From a checkpoint of a small sound classifier: 7.41M parameters, trained on read English sentences (LibriTTS-R).
Rows from block 3 of a small sound classifier, named by matrix and row number. Rows with one number belong to one channel. Each number is 50 + 15 x the weight over its row's rms, rounded and kept within 0 to 99. All counts start at 0. After the name is the row's rms in percent of the matrix's.
After each channel's rows are labels from the 100 clips, of 14976, where the channel reaches its largest size: "responds to" is what is common among them. Only what is clearly more common there than usual is listed. The data: read English sentences (LibriTTS-R). In brackets: how many of the 100.
# filt: filter width-3 conv, dilation 8 (model.blocks.3.filt.weight, 256x256x3, each kernel summed), inputs 0-127
# gate: gate width-3 conv, dilation 8 (model.blocks.3.gate.weight, 256x256x3, each kernel summed), inputs 0-127
# out: residual pointwise conv (model.blocks.3.out.weight, 256x256x1, transposed), outputs 0-127

filt.229 094:50 76 49 60 60 38 54 44 31 84 51 46 90 43 68 25 40 80 42 79 48 54 63 82 65 72 41 60 59 65 42 59 51 57 51 69 31 54 58 55 73 15 55 68 50 33 53 53 62 45 44 35 58 73 13 49 37 45 51 25 43 78 79 69 57 62 54 63 39 53 64 73 45 62 26 18 68 32 54 75 48 58 47 37 66 66 54 19 48 60 65 30 51 47 48 41 66 68 53 53 40 53 51 42 48 43 30 74 41 33 64 45 27 03 65 46 59 45 53 45 66 61 38 65 15 54 61 65
gate.229 096:43 58 63 56 77 59 34 42 47 51 28 67 21 23 43 58 54 56 40 41 49 50 40 70 43 39 76 64 41 35 73 37 50 70 42 64 47 55 00 58 58 16 69 54 63 43 67 51 49 54 66 69 33 42 66 62 46 62 50 13 45 49 50 64 42 36 48 51 16 57 25 70 83 46 27 42 38 53 70 62 37 48 12 47 56 64 57 44 66 58 50 42 42 50 66 51 62 62 50 44 48 53 78 39 53 76 49 48 39 67 51 49 50 40 63 62 53 58 40 40 40 89 60 81 23 49 70 46
out.229 088:48 62 48 63 60 66 62 19 48 57 59 55 38 50 44 56 47 51 45 30 49 38 78 30 45 39 48 52 14 56 61 53 48 33 46 27 25 55 71 24 52 56 49 83 27 50 53 70 72 67 30 40 55 39 70 32 58 47 70 69 39 39 28 44 52 52 33 60 49 71 36 51 52 35 63 60 56 54 52 48 46 23 45 83 55 60 52 47 52 38 36 50 65 52 18 61 35 29 34 63 73 42 51 57 71 60 61 47 45 40 66 39 51 77 48 73 46 44 30 51 42 17 70 53 64 64 39 55
responds to: voice: female (87)

filt.1 100:39 56 58 67 78 65 44 61 46 47 54 69 47 18 41 61 47 39 32 73 74 72 35 58 55 67 63 92 73 40 43 39 50 48 81 54 56 85 46 49 43 48 58 63 58 58 49 30 51 52 49 62 29 71 68 81 42 30 34 73 44 12 57 30 61 41 38 27 57 59 54 27 49 42 61 27 29 38 23 33 59 39 57 45 24 67 58 68 57 60 58 39 41 45 49 51 37 62 40 35 50 65 69 37 48 61 26 32 33 50 43 59 38 39 54 37 30 62 44 26 62 41 63 71 37 55 65 40
gate.1 101:65 69 34 63 58 47 50 86 49 45 51 53 55 62 98 48 39 38 56 68 66 88 78 20 75 41 32 38 53 59 44 66 61 59 59 65 50 54 57 49 56 53 70 45 11 66 75 63 23 54 72 27 61 58 53 42 41 61 67 17 63 56 50 60 41 09 56 42 64 53 37 45 59 56 40 41 47 49 67 23 44 36 55 54 35 43 44 46 52 51 71 51 38 49 41 51 49 54 46 55 81 31 55 72 57 53 31 53 36 44 43 77 33 31 33 49 54 50 20 42 58 68 27 44 50 52 42 63
out.1 107:68 45 45 06 53 36 41 26 52 37 45 59 67 61 79 51 62 43 44 60 43 54 72 52 63 55 22 53 53 23 49 41 84 66 51 34 51 41 61 44 57 44 46 60 52 57 34 58 66 65 68 52 52 35 51 64 35 43 45 45 32 45 74 54 23 34 33 43 61 67 47 64 34 40 42 40 57 45 79 43 59 35 31 35 43 91 84 43 57 55 37 86 45 64 60 36 53 39 49 71 65 68 43 72 33 56 46 41 52 64 48 51 49 42 44 63 48 30 51 21 31 65 35 34 60 29 52 45
responds to: voice: female (81)

filt.171 106:51 44 51 56 68 58 58 32 56 41 53 45 42 54 46 79 60 61 60 46 56 76 59 63 52 48 45 79 44 55 53 47 49 64 31 47 40 40 20 70 34 48 46 63 51 37 59 74 29 47 44 48 74 52 50 47 37 74 68 52 23 46 32 48 55 65 30 61 36 50 45 54 41 39 49 47 74 50 25 51 31 19 27 65 83 26 66 40 35 65 67 39 74 65 58 30 51 40 70 56 60 41 49 76 75 61 52 39 86 71 37 31 31 65 60 42 64 72 63 39 53 39 60 40 67 22 43 35
gate.171 097:57 49 45 42 54 64 29 37 64 49 37 36 57 52 59 56 77 61 32 52 51 67 43 51 72 49 61 61 79 63 57 53 44 42 40 42 69 50 42 75 37 47 60 33 04 57 55 55 45 46 50 60 49 39 64 53 56 37 41 58 41 24 33 46 59 66 42 38 58 40 58 78 54 53 59 66 23 36 53 15 38 58 69 49 67 27 44 40 36 51 44 66 83 46 67 46 26 52 60 29 45 24 84 75 33 54 58 51 37 40 54 39 43 59 55 54 60 78 69 05 55 57 23 91 65 43 50 32
out.171 100:31 56 41 64 41 46 59 60 62 40 22 42 56 28 68 47 41 43 50 63 44 49 51 51 30 15 64 59 57 59 40 47 59 40 60 40 68 49 71 79 81 56 80 42 77 63 65 26 62 58 43 73 71 32 28 59 48 59 42 51 46 56 36 35 59 59 52 56 78 38 64 31 30 38 42 65 39 57 55 68 58 33 52 54 25 49 52 50 38 57 82 50 26 56 35 23 39 57 60 50 49 24 40 75 91 53 77 37 56 60 61 45 30 66 39 56 39 56 53 52 62 31 63 45 53 34 63 56
responds to: voice: male (76)

filt.70 094:28 65 69 58 55 32 45 34 90 41 50 56 58 56 71 35 42 56 39 62 45 53 66 72 54 79 29 62 45 55 30 57 46 59 36 34 15 34 28 49 52 31 39 35 65 43 70 41 28 46 49 60 54 55 47 54 61 71 46 21 42 41 43 33 56 49 60 56 16 44 57 39 56 53 64 38 54 41 46 49 50 51 45 28 46 54 32 66 67 64 34 59 36 22 35 53 55 42 46 76 69 49 62 54 56 53 72 47 55 49 58 70 47 55 54 38 52 68 50 38 56 60 42 70 54 61 76 27
gate.70 099:49 69 57 47 29 32 68 40 56 46 38 61 42 50 82 16 57 17 35 59 41 56 42 65 36 60 82 55 87 56 49 52 49 53 57 75 50 18 59 37 31 62 57 45 67 59 60 33 38 62 47 53 53 60 65 34 47 39 25 41 43 49 48 52 40 65 74 49 42 30 61 33 59 60 30 58 68 42 23 58 67 41 62 70 61 52 47 51 77 53 61 39 30 49 61 53 59 44 68 40 57 38 43 42 74 54 69 50 52 44 79 53 47 41 42 53 47 63 59 35 68 38 54 55 69 33 85 46
out.70 103:63 59 53 40 41 64 92 42 46 45 58 37 34 68 65 64 75 55 35 52 61 51 28 61 40 43 38 33 24 67 55 36 51 44 45 48 25 63 47 58 69 44 25 73 58 65 47 70 79 39 35 44 58 37 61 60 73 55 60 84 62 63 43 68 68 40 38 28 37 22 63 65 69 67 77 52 56 81 61 55 56 36 73 55 47 56 29 38 29 69 17 42 37 59 43 47 51 38 69 57 70 70 29 53 33 56 68 91 55 44 42 65 29 46 71 47 62 68 59 44 35 39 56 39 62 40 59 80
responds to: voice: male (76)

filt.168 097:43 49 33 25 73 34 36 40 54 22 47 63 48 83 62 77 54 57 43 56 51 13 45 49 66 40 71 31 48 49 46 34 74 51 39 42 02 38 49 40 38 42 54 51 47 59 71 09 55 27 48 36 40 35 52 38 62 34 45 57 29 50 64 67 71 56 36 53 46 61 62 52 44 53 60 55 48 35 62 53 66 50 74 36 58 16 54 53 26 54 29 45 67 27 60 39 70 54 62 61 70 44 62 60 40 44 31 36 51 35 32 58 55 59 28 47 56 38 52 45 66 27 45 33 63 51 49 30
gate.168 100:58 59 41 31 32 54 49 65 22 61 41 63 42 75 40 59 54 64 80 46 29 46 57 13 38 50 46 26 60 36 60 46 65 64 33 55 55 63 61 58 47 54 47 39 52 46 59 83 63 55 57 37 55 51 61 57 30 10 54 36 55 54 63 68 64 61 49 67 42 56 56 62 82 60 82 30 48 54 40 34 44 56 45 53 48 29 69 62 50 45 46 55 57 55 34 35 61 56 31 34 52 69 32 50 42 70 26 79 30 48 42 55 68 70 60 34 39 37 41 48 33 34 63 46 44 50 51 52
out.168 097:55 46 65 66 61 36 57 58 41 34 57 23 23 39 43 46 37 42 33 57 42 54 43 42 53 35 27 35 23 55 64 34 48 28 39 64 65 64 45 56 53 53 46 39 29 43 54 50 52 35 53 28 47 57 35 69 68 57 74 42 34 75 66 40 18 54 44 44 67 45 58 38 34 42 32 54 71 52 34 35 50 45 77 33 71 33 35 53 43 62 68 48 54 33 39 40 46 72 55 62 64 53 53 59 64 44 64 53 72 47 57 31 44 56 32 60 62 28 52 69 52 47 40 19 56 29 77 71
responds to: voice: female (96)

filt.163 111:33 57 58 64 49 32 90 42 51 42 62 48 17 60 41 30 55 52 62 25 29 33 67 61 34 38 67 53 35 53 77 61 70 27 74 29 45 57 71 76 77 69 51 49 74 60 37 60 33 59 75 43 46 40 53 67 33 55 35 36 42 42 75 34 41 48 30 31 57 49 45 73 47 67 40 42 38 50 54 48 62 45 57 51 88 33 52 89 80 59 44 31 38 43 39 46 28 52 31 67 41 56 36 53 50 38 39 43 62 36 42 45 45 26 50 49 50 61 66 44 63 41 52 52 31 40 43 79
gate.163 098:66 12 63 64 32 68 72 52 56 51 35 30 39 51 71 51 50 32 54 55 71 61 28 40 46 38 61 30 62 41 42 55 73 57 62 37 71 49 60 20 64 47 49 59 51 68 53 40 59 34 67 61 71 58 53 43 38 55 69 16 66 60 48 46 68 54 47 53 48 34 37 42 23 29 45 47 45 37 68 47 34 35 55 44 26 58 58 36 31 24 60 78 64 65 43 43 52 50 29 58 45 42 48 59 17 54 61 44 62 46 23 19 61 37 59 39 53 53 27 59 26 47 65 44 58 46 59 72
out.163 094:47 67 51 75 33 44 65 52 57 52 65 25 57 57 43 56 43 54 67 56 52 42 39 42 45 35 68 68 63 48 48 43 50 50 36 20 54 14 30 55 48 42 56 52 38 58 48 25 38 39 43 48 50 58 33 54 28 73 24 31 55 69 07 44 30 57 67 41 18 79 53 40 27 32 68 23 47 43 34 43 37 53 44 32 48 78 40 48 53 61 60 32 29 39 39 57 55 73 70 57 42 45 74 52 62 55 54 29 46 77 36 38 54 43 54 11 20 74 51 58 69 37 76 33 53 45 88 57
responds to: voice: female (80)

filt.194 112:39 48 65 59 34 64 65 47 55 60 43 57 48 74 71 39 59 43 33 64 64 85 49 40 66 72 34 61 44 65 21 66 59 44 46 74 55 35 39 41 47 47 49 70 60 61 46 72 35 37 60 52 72 53 66 39 36 46 61 53 42 44 49 35 49 45 36 44 45 63 68 37 65 37 84 38 61 45 48 55 29 44 39 66 39 26 68 52 45 38 43 49 70 18 42 46 63 71 43 66 35 63 68 24 21 39 29 71 36 73 82 42 56 47 66 69 39 53 35 39 35 62 63 20 50 56 48 33
gate.194 113:65 37 23 37 54 68 67 45 59 60 38 48 21 72 78 27 66 48 46 54 74 72 78 40 46 56 43 52 50 54 31 54 47 60 52 34 60 48 38 60 43 53 47 40 61 65 60 52 26 70 45 69 58 47 77 65 70 57 54 59 46 63 64 63 54 46 48 62 41 37 29 38 31 60 55 35 36 34 68 52 23 76 35 30 46 43 54 41 63 39 42 41 53 38 58 28 66 49 74 42 26 50 37 46 38 58 49 31 18 57 65 48 49 55 73 68 57 55 19 83 41 66 53 75 62 44 55 24
out.194 106:66 57 47 41 34 31 30 44 39 46 48 55 40 49 50 26 13 60 65 37 73 33 65 42 62 64 32 39 32 39 19 36 40 51 51 46 66 47 66 68 34 38 48 60 65 27 40 43 67 66 59 49 57 36 52 47 60 62 52 32 27 28 60 49 42 41 37 60 35 18 76 16 53 46 33 69 81 51 41 30 66 76 55 12 37 29 60 20 74 40 69 84 40 61 53 44 42 38 81 59 55 49 45 67 57 48 53 35 62 55 52 56 62 64 75 82 49 48 45 71 74 45 13 85 50 35 65 59
responds to: voice: female (79)

filt.177 094:50 70 31 75 63 54 41 60 44 60 38 60 41 37 55 38 70 68 77 55 50 60 67 16 51 48 30 59 56 59 47 45 52 27 65 79 37 41 22 31 44 60 37 38 53 48 48 46 46 34 74 58 41 66 70 49 42 57 67 39 68 41 48 32 69 53 53 50 61 64 51 21 43 66 37 30 61 62 34 81 51 46 62 47 63 47 49 85 42 54 49 47 47 92 28 31 52 40 41 47 48 23 72 59 15 47 54 51 40 42 49 82 19 36 52 65 35 60 29 49 71 68 28 23 42 38 57 24
gate.177 100:29 63 45 63 20 49 57 40 46 62 43 53 35 62 71 49 31 65 46 67 40 46 70 65 60 25 65 68 24 72 34 53 39 50 64 67 56 37 25 48 61 47 64 62 32 29 53 88 69 53 61 12 51 65 12 47 41 57 35 41 45 66 76 77 32 58 47 43 50 65 53 61 31 41 75 44 41 67 54 45 51 62 54 61 44 43 54 35 36 36 40 21 33 32 56 29 49 40 50 54 41 44 62 43 40 57 78 26 59 38 45 37 82 58 68 44 44 52 50 63 39 45 39 51 63 36 80 56
out.177 107:36 20 42 55 76 31 54 50 46 40 54 61 30 27 60 56 73 32 45 45 66 36 55 35 31 50 39 29 72 41 36 42 26 27 66 47 51 48 75 61 38 74 57 55 66 66 46 45 65 45 30 67 86 40 62 54 35 57 55 36 42 30 52 30 47 47 58 70 30 58 62 59 58 69 61 49 41 41 65 51 73 46 50 59 41 56 56 96 47 50 64 48 69 56 70 64 44 30 41 59 52 72 28 45 75 35 54 55 65 65 44 42 13 50 53 47 24 49 77 67 29 47 35 67 32 46 30 46
responds to: voice: male (87)

filt.94 101:62 66 62 25 38 51 41 39 39 38 60 57 58 52 51 18 70 54 47 79 31 40 35 53 56 63 35 74 54 23 47 31 54 27 58 38 49 42 42 54 35 53 35 54 28 38 48 35 49 68 62 57 29 30 17 52 34 43 44 50 56 44 51 61 62 48 44 26 24 38 48 56 34 42 63 46 79 67 60 62 78 51 78 35 31 37 40 67 39 34 58 58 56 31 46 72 29 43 48 60 25 51 58 73 53 49 55 42 37 51 68 48 79 42 73 50 38 40 56 40 65 45 58 53 67 36 69 59
gate.94 092:37 46 36 66 65 69 37 73 39 52 62 56 47 07 38 53 36 65 47 66 35 80 55 42 27 61 44 57 69 65 67 36 23 61 37 42 52 61 43 40 43 63 71 38 43 22 36 51 20 57 45 38 63 53 77 51 32 33 24 38 46 40 54 65 51 28 67 08 34 64 31 65 78 48 57 52 34 40 32 50 29 47 45 42 66 60 35 47 54 41 61 40 36 68 48 50 64 44 43 48 38 43 46 57 30 48 65 36 38 74 60 40 53 52 67 31 72 49 58 62 53 65 46 62 32 34 67 72
out.94 090:58 43 60 39 40 38 44 59 54 53 42 62 92 58 38 55 26 35 32 47 41 45 45 73 59 58 84 48 45 65 62 62 50 31 37 99 41 59 35 38 50 73 31 47 31 91 37 85 50 74 57 81 32 59 52 35 53 31 39 55 56 25 37 27 54 43 44 57 81 34 57 62 65 33 78 25 36 46 44 52 21 40 49 53 34 55 55 63 70 22 21 54 38 32 51 34 67 43 43 67 51 63 59 44 71 71 51 54 41 49 43 36 48 47 67 42 54 39 41 51 49 48 37 59 20 36 47 51
responds to: voice: female (99)

filt.69 101:49 28 63 34 37 43 32 31 30 59 45 39 53 56 31 68 43 47 42 33 47 37 53 30 45 41 58 48 16 47 44 42 64 54 52 36 66 59 34 50 77 26 34 36 40 51 35 43 44 63 43 63 62 74 41 43 58 62 44 35 71 40 48 45 50 35 66 62 60 76 53 47 67 58 50 56 53 82 36 87 66 70 32 31 46 46 52 45 43 74 64 63 64 34 25 50 46 40 44 49 37 27 39 65 63 76 36 47 45 45 32 45 47 38 61 30 57 75 56 64 56 58 44 56 70 35 56 64
gate.69 096:65 75 59 48 63 71 25 52 32 45 41 43 40 46 64 53 36 45 22 70 39 34 57 48 33 29 43 68 50 56 51 40 53 37 39 52 49 28 51 45 16 53 48 64 56 64 53 43 57 44 62 25 55 63 27 21 34 36 40 48 10 34 79 48 36 42 23 41 39 48 31 34 50 60 58 48 39 49 56 57 58 54 47 89 39 12 33 36 81 33 61 54 48 52 41 45 55 51 71 28 51 42 27 42 52 63 48 31 50 42 38 41 41 48 68 66 70 53 37 63 54 25 71 55 39 42 42 55
out.69 102:79 40 38 85 59 50 47 56 33 45 45 44 76 40 29 39 45 48 25 47 60 61 35 55 47 62 64 46 43 51 40 57 42 32 49 53 27 64 73 24 62 66 59 62 24 44 52 54 52 16 50 59 40 41 59 69 71 65 64 52 32 29 20 34 83 59 77 61 61 42 27 67 79 45 58 69 51 41 42 43 69 57 37 28 31 49 61 40 42 38 54 37 60 40 65 31 63 48 62 79 43 22 57 59 57 30 40 41 69 22 45 51 44 67 32 53 28 55 86 65 51 65 59 53 64 51 64 57
responds to: voice: male (88)