{
  "spec_augment": false,
  "num_classes": 2,
  "depths": [16],
  "stem": "single",
  "epochs": 106.5
}
Rows from block 3 of a small sound classifier, named by matrix and row number. Rows with one number belong to one channel. Each number is 128 + 32 x the weight over its row's rms, rounded and kept within 0 to 255. All counts start at 0. Numbers have three digits each.
After each channel's rows are labels from the 100 clips, of 14976, where the channel reaches its largest size: "responds to" is what is common among them. Only what is clearly more common there than usual is listed. The data: read English sentences (LibriTTS-R). In brackets: how many of the 100.
# filt: filter width-3 conv, dilation 8 (model.blocks.3.filt.weight, 256x256x3, each kernel summed), inputs 0-127
# gate: gate width-3 conv, dilation 8 (model.blocks.3.gate.weight, 256x256x3, each kernel summed), inputs 0-127
# out: residual pointwise conv (model.blocks.3.out.weight, 256x256x1, transposed), outputs 0-127

filt.165:121123168093124091119160148140151118197169111141114097203102113125143130100167089146157141138075088147164171131124149105155086083183130175113159114113148112124094092138085149142116134079175171138163102106103085094147093200184075112148145156141109188054050195102103144092090152168124135133127101128136138117092134129106110099143126173076109091109108093087103138137146096153163108097108
gate.165:166078098149130123185134142127141137089080085111123155154117081068137165108129132064102090133120157129102141096108116081201103104150170072122172164174081110121104105113131110122145155151139132111109155193114153183163139137147122072100175124091124055176081093175136141124171167178104147132099084095155111126173118127102121150136099168140165138173109137108113142107169158081149112117125
out.165:128126143135136153083114106123155095074130144131177102143109076114096119124141168091114110142185153059068147068111127099109127119137086154158125129141206133119171110128134060059066135172120178120090082135136118157099093136120125131105158131197096120149165149092111103112151117070043102147185166113080108087108118145166164126097156086101160157121106164081107117167125124121165210123115
responds to: voice: male (86)

filt.57:172114155079111120092113104144165091181136114132136143136154133083164046097104079150156127154095107115160148105131155191111085070152133113081146075127126151163141139162161130120190107134144121162133085082113146158190169180085075196146163106080129138131097103109105139122112128155119101127145164099150156144120115125135079155049160185169145115070086167121148061121157078088143119223140
gate.57:086148108107100115130076072182129160122127122095110123115190157125150100163095162108170107114052075136094130168165074186144133128088150163081106176122127124110139136144109119158092134141113134131159126105190142140142117152165118108106167106124105134111135148181167149137147135161068118127120081139154216196132106121137131143132059103191105140096099130133160180119091177100145084123156
out.57:158161155142174120123150130113152137111149073063111144095116136125126147127158112111165095150184131088119112131147152139124177150170139149145160103129116097147115145111150134137102140121120204108125118165163134093170117113120195118137111114172144088174092138118151100125110103078085133163192123176129148162196225115145110107112134113115091102180111165077131124145156139133160108071173
responds to: voice: female (94)

filt.90:137116078156154119127113129092135106098160135099133079160121122116091097096193151101119164169117139120077093132134103113135103082086076155105089128184166140143119166095167133102111151208076149164118170121186172084130072134145095127084105116164126208127128170137154142130190136134111122082135118155115184102126162091150158142095150128146148065117173097136154142207129112156066133097122
gate.90:086078119096113073148124116180077133122114163149105181140079132114111136095127143126147186117166163124146171115170145095139114144124106085170174146085134119086103137110135107201104104165176150118135182126151157163063105119129179158085082104142111142147141134145121093129186153154053138117081135156151096101139124070125077108166098079194091152026122103090156198109146137132157152175170
out.90:116163128123179153077151124086121079116131131096177174081115151163124112134102169162152103125096121139081116131077099135167140135144142127110114225150156109119069122134070140045111074118149112108145076088077117125103112103162116127175106118159137068151137081129099067094151168171131127106128156179135166120096162096131158157149105184133134151187142070118079075114116116153121167128109
responds to: voice: male (78)

filt.79:188136113087115095143134189147157203117141107131151156124154137162129194109135163169134154186154153162152128120093145076156126070136126141121090178124147121074128083101145091121134125130150137122105120087165115114153125114133143112044136099132137192151171135180137136146148091096116177130110153100107073089177126101120081104090140125116136166113086062146114034160155164133115142121103
gate.79:081144164088100141122119104111127171149144108154128166083138075127076123106142101110068152096106103074064104093082170057102141137129114205179093157136099154096186076156092116128165156119194104112096144124139082183161170175135139068115134137183126098138122167096116163178174084123147090129110115177075091152140147123142145089129117127088140079103088136120172115178089121145091123176109
out.79:117109106156147122084110115074153174126100161123150141159120129140129145164096118108163096115155130181117132123087109148116062098103176096156081183082159180172128123088218126141162148178144125153116065138111170140115108182123095167149072167137125092140131079155115163157146112167150157101135165201151168090171106130142127095194145108113115203185129166084128128141159121181143125161082
responds to: voice: male (74)

filt.124:151142201092218104144162096123093118113147119135071122103145143136163168084134110138158150145118132128096088051151094156108157103062192084129113070152110121121140089120167167222124115111129170138138172128168109114079107128170088177137136100134078127127168116083155162159118173131146084152055098087121108115145159189141115181182099164130115131116113161155120095140152150107160102130147
gate.124:151080153076090154134109124191095096048161127086118110142115159093092126122067148141113142164082137111138086066103196126101161105155144082096150126148101120073141104105161112208077146127113181140088077071116123142129080095153120097139135109130144135153115121108088133146162102109118125149101107129106214106127126061097112113186069119106124160085135115095151178153148180133128124172148
out.124:145082174123104157159095128178105123139161122188169105115155120155114185151129153141124199086119078135147101132083078191107135127128177184115131102126101129147128139138062063123153156119160127105174137143135093118166208128132175098119156126157159199126109080127155122146111152154140109107123167077120114081158112199074116130054141116135154152168125089080151157117101161073128175063129
responds to: voice: male (85)

filt.155:146113116147103141135164122113224099115064082097187156178134166139126133096100120128131141120098103169142156154117106077180134101131160143144160154093131162116079149080132165130101127167110100107172159167102144129178126108079119166082147044128111140199171093097169150121164131135102139180140152102112080180149152139133141106127109155146116157165148100145111149099121142078150066124126
gate.155:172112144073063077116172127131116119162086127092106123101171168090080090118131108119114101114134189133112131145166107135153151165098152109062119138167090122139160136088194084146124110127181169143173163117156140175126161137089155154147119095148178128108172161100095125163154184111146117076138135140132159128145107180156123132117151162128183175096125160071149148101145130157195171125095
out.155:139152068116092158151155143178088178101166139152148157109133146119115163167146145171170155070107124133113118111142087123132054117092109033196147147090124089155155142084127086125095158155122122100080148131139095145145108164100173195120157163138134143134148138149120136119141119102125098161166180095154134134100147146130120126094120112138183134115126111101056177098112124175122122062130
responds to: voice: male (85)

filt.25:119099116153156158157157104128095180144123157107114093152164126095133124150060148074141109173138172146085145137129157141108112086128121189147134107079097119119139148111112095160112135117097094159146118065122114141104107108150127128085141121140102122079087152141145075099134146158157191090114098119131152084112101142129109109153117060132114147172100101131142099139178126085131146180150
gate.25:112155114169130091062076194173193147102154168179061151129134158147212157149059111105105067131160161125090135124084160121119117120123167160198123137130136139118052123112129200147133072089150150162133133159122087199089112099136135151101137112111147097090139117096145041129149116123128128124170158189172087142131121155148118100117141105143182059173068192067185154073151139200114120116099
out.25:165134065192099138148122125153151111099146116162168117165128185087174155138134149045142148088087114070130105131173146096103068118202129086114122125148093132117110136140132182130126081135095207140165180131186129130136119073085147099094118077143137075143084172149156119095153145132140124179115137117129149143133135098064071172099092095104126079145140176111078098135085137114157155145121
responds to: voice: male (74)

filt.101:179113167051106107178125144172158123123099134148118091154144083122180109135166161131074173123123084116060163111112124163128134146138176106179142096139180120186185125150114121099113085227195116188168185079118115145100173119150145079175128112142072126120116127110126121095196107142170161098105149141132160141164113128159121156117123140077178187142117078073175133143145170151165094085153
gate.101:136175097088104142124083142108102104166097114200058164123119150062098143119105127159143181146106183135080084124156137125163112157120114139124166181126123132104125118128172078169123162138092074130144186143118195152139102183133095144147115153123141115158145136185143154116110139140110081145230151157116118108134145097076173104150132095109111099161159148160148078075114071118049118179173
out.101:124154140105159120110137184132134134124145168099088089054063173156109160152074062144127133141099119164191201154123098106103150088114095134129092138190170149136169125160124132151115134069180150152153126155061143142107109171145076113132119099083152169109079137180137125144095116107145154106083130147135121154104079124172129087090115155097174126138082103099070109105109137161106084095082
responds to: voice: female (79)

filt.52:132151172101105080153159085123120087149165186090101193103120124180141143154105156133181189168185078136119166149143109143100147109150131105122117105154096119110117093191121132109206137097123126156148119084112056164094124128202158127078153139115128101129128168115120148109185104148134152103148128163088143129140088143094087157157101089113128062152124188133148082134230134188133158174070
gate.52:184143067083141118136084090197111150119105191099107165146136144063190096094127134132121131142114085126132206125080126098132160094122057173112119124128082143148158085141098106122136148111113133182186170116121119155120073144128101117138132056118106089158110125100061155114139144144097074078107142159086159131098098138098146048134138117204076148078165167100146151112185120115107164140153
out.52:163087119112132107088164083104082131109141112105133093194163043107056133096149149153115073182107133134162121122161151161106067120191103173142127110098166168148108081207079115153071114098121134179181175097138114145136131082136187102151118123148205141170085138125175148137111150121160148136158136084086128122180094140116141162108019116128118116098063138187134161108102154122107150112111
responds to: voice: male (90)

filt.63:133125167174126117149149141161150067152159136108157107142117140136142155113131056192132147158133113106218087154115095124095131120189100195127161199113139159103112124092182072099130090131171130096178121110156122060077112093183136127123124124182136124146140069164137109137110112130163178110154186167094150186160118149097107140161164183107166175162125165187109128137108165189131125167063
gate.63:140130112069146137131155206088134159145100116167110143168101141121094099108140128153089143110152126137118129102157090135084098131081134122110099168122116107122158121161122091143175076132093132189141111138103162118127159122112147079114088153110074132145157133157111154127090145153127100127122186156099093119126105118105093156100117139174164056130100120099117102108096046079096084077155
out.63:081170108110102125078127151070129127164130100047156119152133132126087109142122042122138107156076095128101099175177145105095088103152129149111147156080114109146111115104154145154158066114201124133126079099158090143115152100159146147155141110100146168163082143119128141138148132113108104175125187140185118083160155188095146124142029120097095114110132124112157120094146115169140145074169
responds to: voice: male (89)

filt.14:091131119100225166107135090153141153131145192134146143107112092146074082108138123095240112131101114136176165057112095144149112117131114110124144141163124105111144150083181158096110154081120161129133159198104157120129206153113165142162132141109088187166071151094077133083162077150109142102084141118115134104094211143098155143120081130125133124092135130134114118074119133130154172118131
gate.14:115119141118100141125080091164130094107107210029216109125120162132115124147035135078136083152149111161124127127138096136178089116076135094131119161189117126137139097079099188133100128178166179104112093139215109124173165107118159128141148116103113134163161117125110142144156124123187119151140086138132170167085125163171150146127090105169110115129150113122189140126102113137105112131169
out.14:120129182168164116102129105143136143087057103114145083145167123154104103092119197154118175171151105137102109101138115119115129143114148112111186127102080179121116145124068100155161156094108131112089133145129134049098150130131190129183181159114107176193138128121083115099093094123148175180174123098147106100163120112119188171112150115164129168101114153169193120083164138147181144102121
responds to: voice: male (89)

filt.53:155095129066128114178115173117084132152137124145140204103165089136091114106168111073118116132089076157092153167101176134038161106136129107072118085120135157115103126140127154084153068137097129106180158124094084084101138188171066113117153117154152090103214153093142126122061115150161099138112135117097114125101109147095065149071104134078134082142126169107168118141201102129122130086121
gate.53:165138119144106155114156126122100074129131152098089134066112125160079075151136176162105107142139067170122127132170171175111116134108118135131129070193133117130117145142126168125160177060118178139132178112133165135145121093115092141087172134172193111190146130111120056116154123127143086140136132149113127058102152122127201186100136162109156146130117125113173114100118162123109134187114
out.53:181157114085133135144091116104113130096137132133159136119125078105116157106162179132110050151214147125074159060136096133111099131060126112140145078104132094160158112098093140170091116111095181147105104078059095114121156110097171073171158139108081138083112108149141119121102103071092150117160208115108131146125114167147178149109114144168079131105110116158167178188126096088123105159144
responds to: voice: female (92)

filt.13:129028098147123135100163139128113132128098151140137163107093090184137120104123181053164132121104129140142137129132174119137114158149132074087135091148050162096136065157124180108141107122124107120168088102115159134132098125135121124154096126114194145143164127134099136141114112149114162090123113049083156058146107073137101052157109163155108112081121157134119111078114114127126078073161
gate.13:117159109056106144103136153112185174105082103147128065081168148158085104096182130178134124143119106125133072064113101097113157098176088185163088144137103098084212057146084156095172122144133107086190204182130084159092110141127136126205120117142107116044160176139101081163138123084114116105129152155111110162171120152147079099143118135139176129132129156121145112131112076084052160116145
out.13:083134122088128049182172157126144103102136121168071146142169134136101109161148147082153141060129135128107068128128086118163109170149152151102115147155135123136168122118051141121093099130097111125147177139102129152119142159135132153109157140178078100162177101127139110102115082074093090186139098186157136200143091142173145089127162125146126082184115060100095087136135068148079180128169
responds to: voice: female (80)

filt.151:145126147094151169106139104072116149122153129175115152129156120117073082126112188127141154078135102103089091111150163161128090136159105165170115091110126198142077176187191164151165072093130155152123114169126085093130092126149125144130136091140119109139119162189135110117199152109177083167128073169176124136137144131161146111169206121133108121118179147115138220094087122110144080171171
gate.151:137065127114129114156166146094071092140102092197110161139107160074130150104117111088156110196080072108117125149148100086118178076086123151162130132165097111110172109138141141128140122080132192130143168167151127195142080141139096183066120120166144146149154064142130084123150209138050151126105153151106132114083118127182149140103153143135082108112164124139195140110070095084106142115097
out.151:145086160141159086150133063208154110144142091131144118066121102143100091143138120103132120089171165110164092132146119091080127129209107129157131124151174050116184122148084118126103064125121125118144141129130147108064097176141132137139173079104115117104151104098052133141156109138099082080153074110139100110094085131144198155136177092181095176173137046202155110146108107123119138110139
responds to: voice: female (88)

filt.178:112100100062046103182135063048136137174111057183145095101161116100127122112096095105177159168112127171153091187143141163116112120091165134127146169163086063152128082137160173141143150137165157117158106110133102119181153156112141080113187140081094195100119128159079082097178149109196089148122148086024116149135134142154143135139103113165134153131145141160101167141114077070141077095033
gate.178:110137084118153076165189114143123102156135166159113121119128114180155126177183087168105131151137140098139161146166142191176180156122117154106093144098133084138125054171146164105135156144131104169133097100109114155182142131159098197125129212113156119106155102172075110181142118135118138132129097150116091083168149080150087088096142153123114123195098143193131098096078120110119124147126
out.178:095118173109107182011116111132162099169082044104149121100171184142144094129105141145154099148082113154142099103088133214102142140104128176120130138159068099182139099140094147163107155131144157142106156109104160129200073101161101144130145134118096131147158126146138119151091171139139078142125142140146069123146093143181121123040071088118070080108124098177096075168095176128180135135156
responds to: voice: female (79)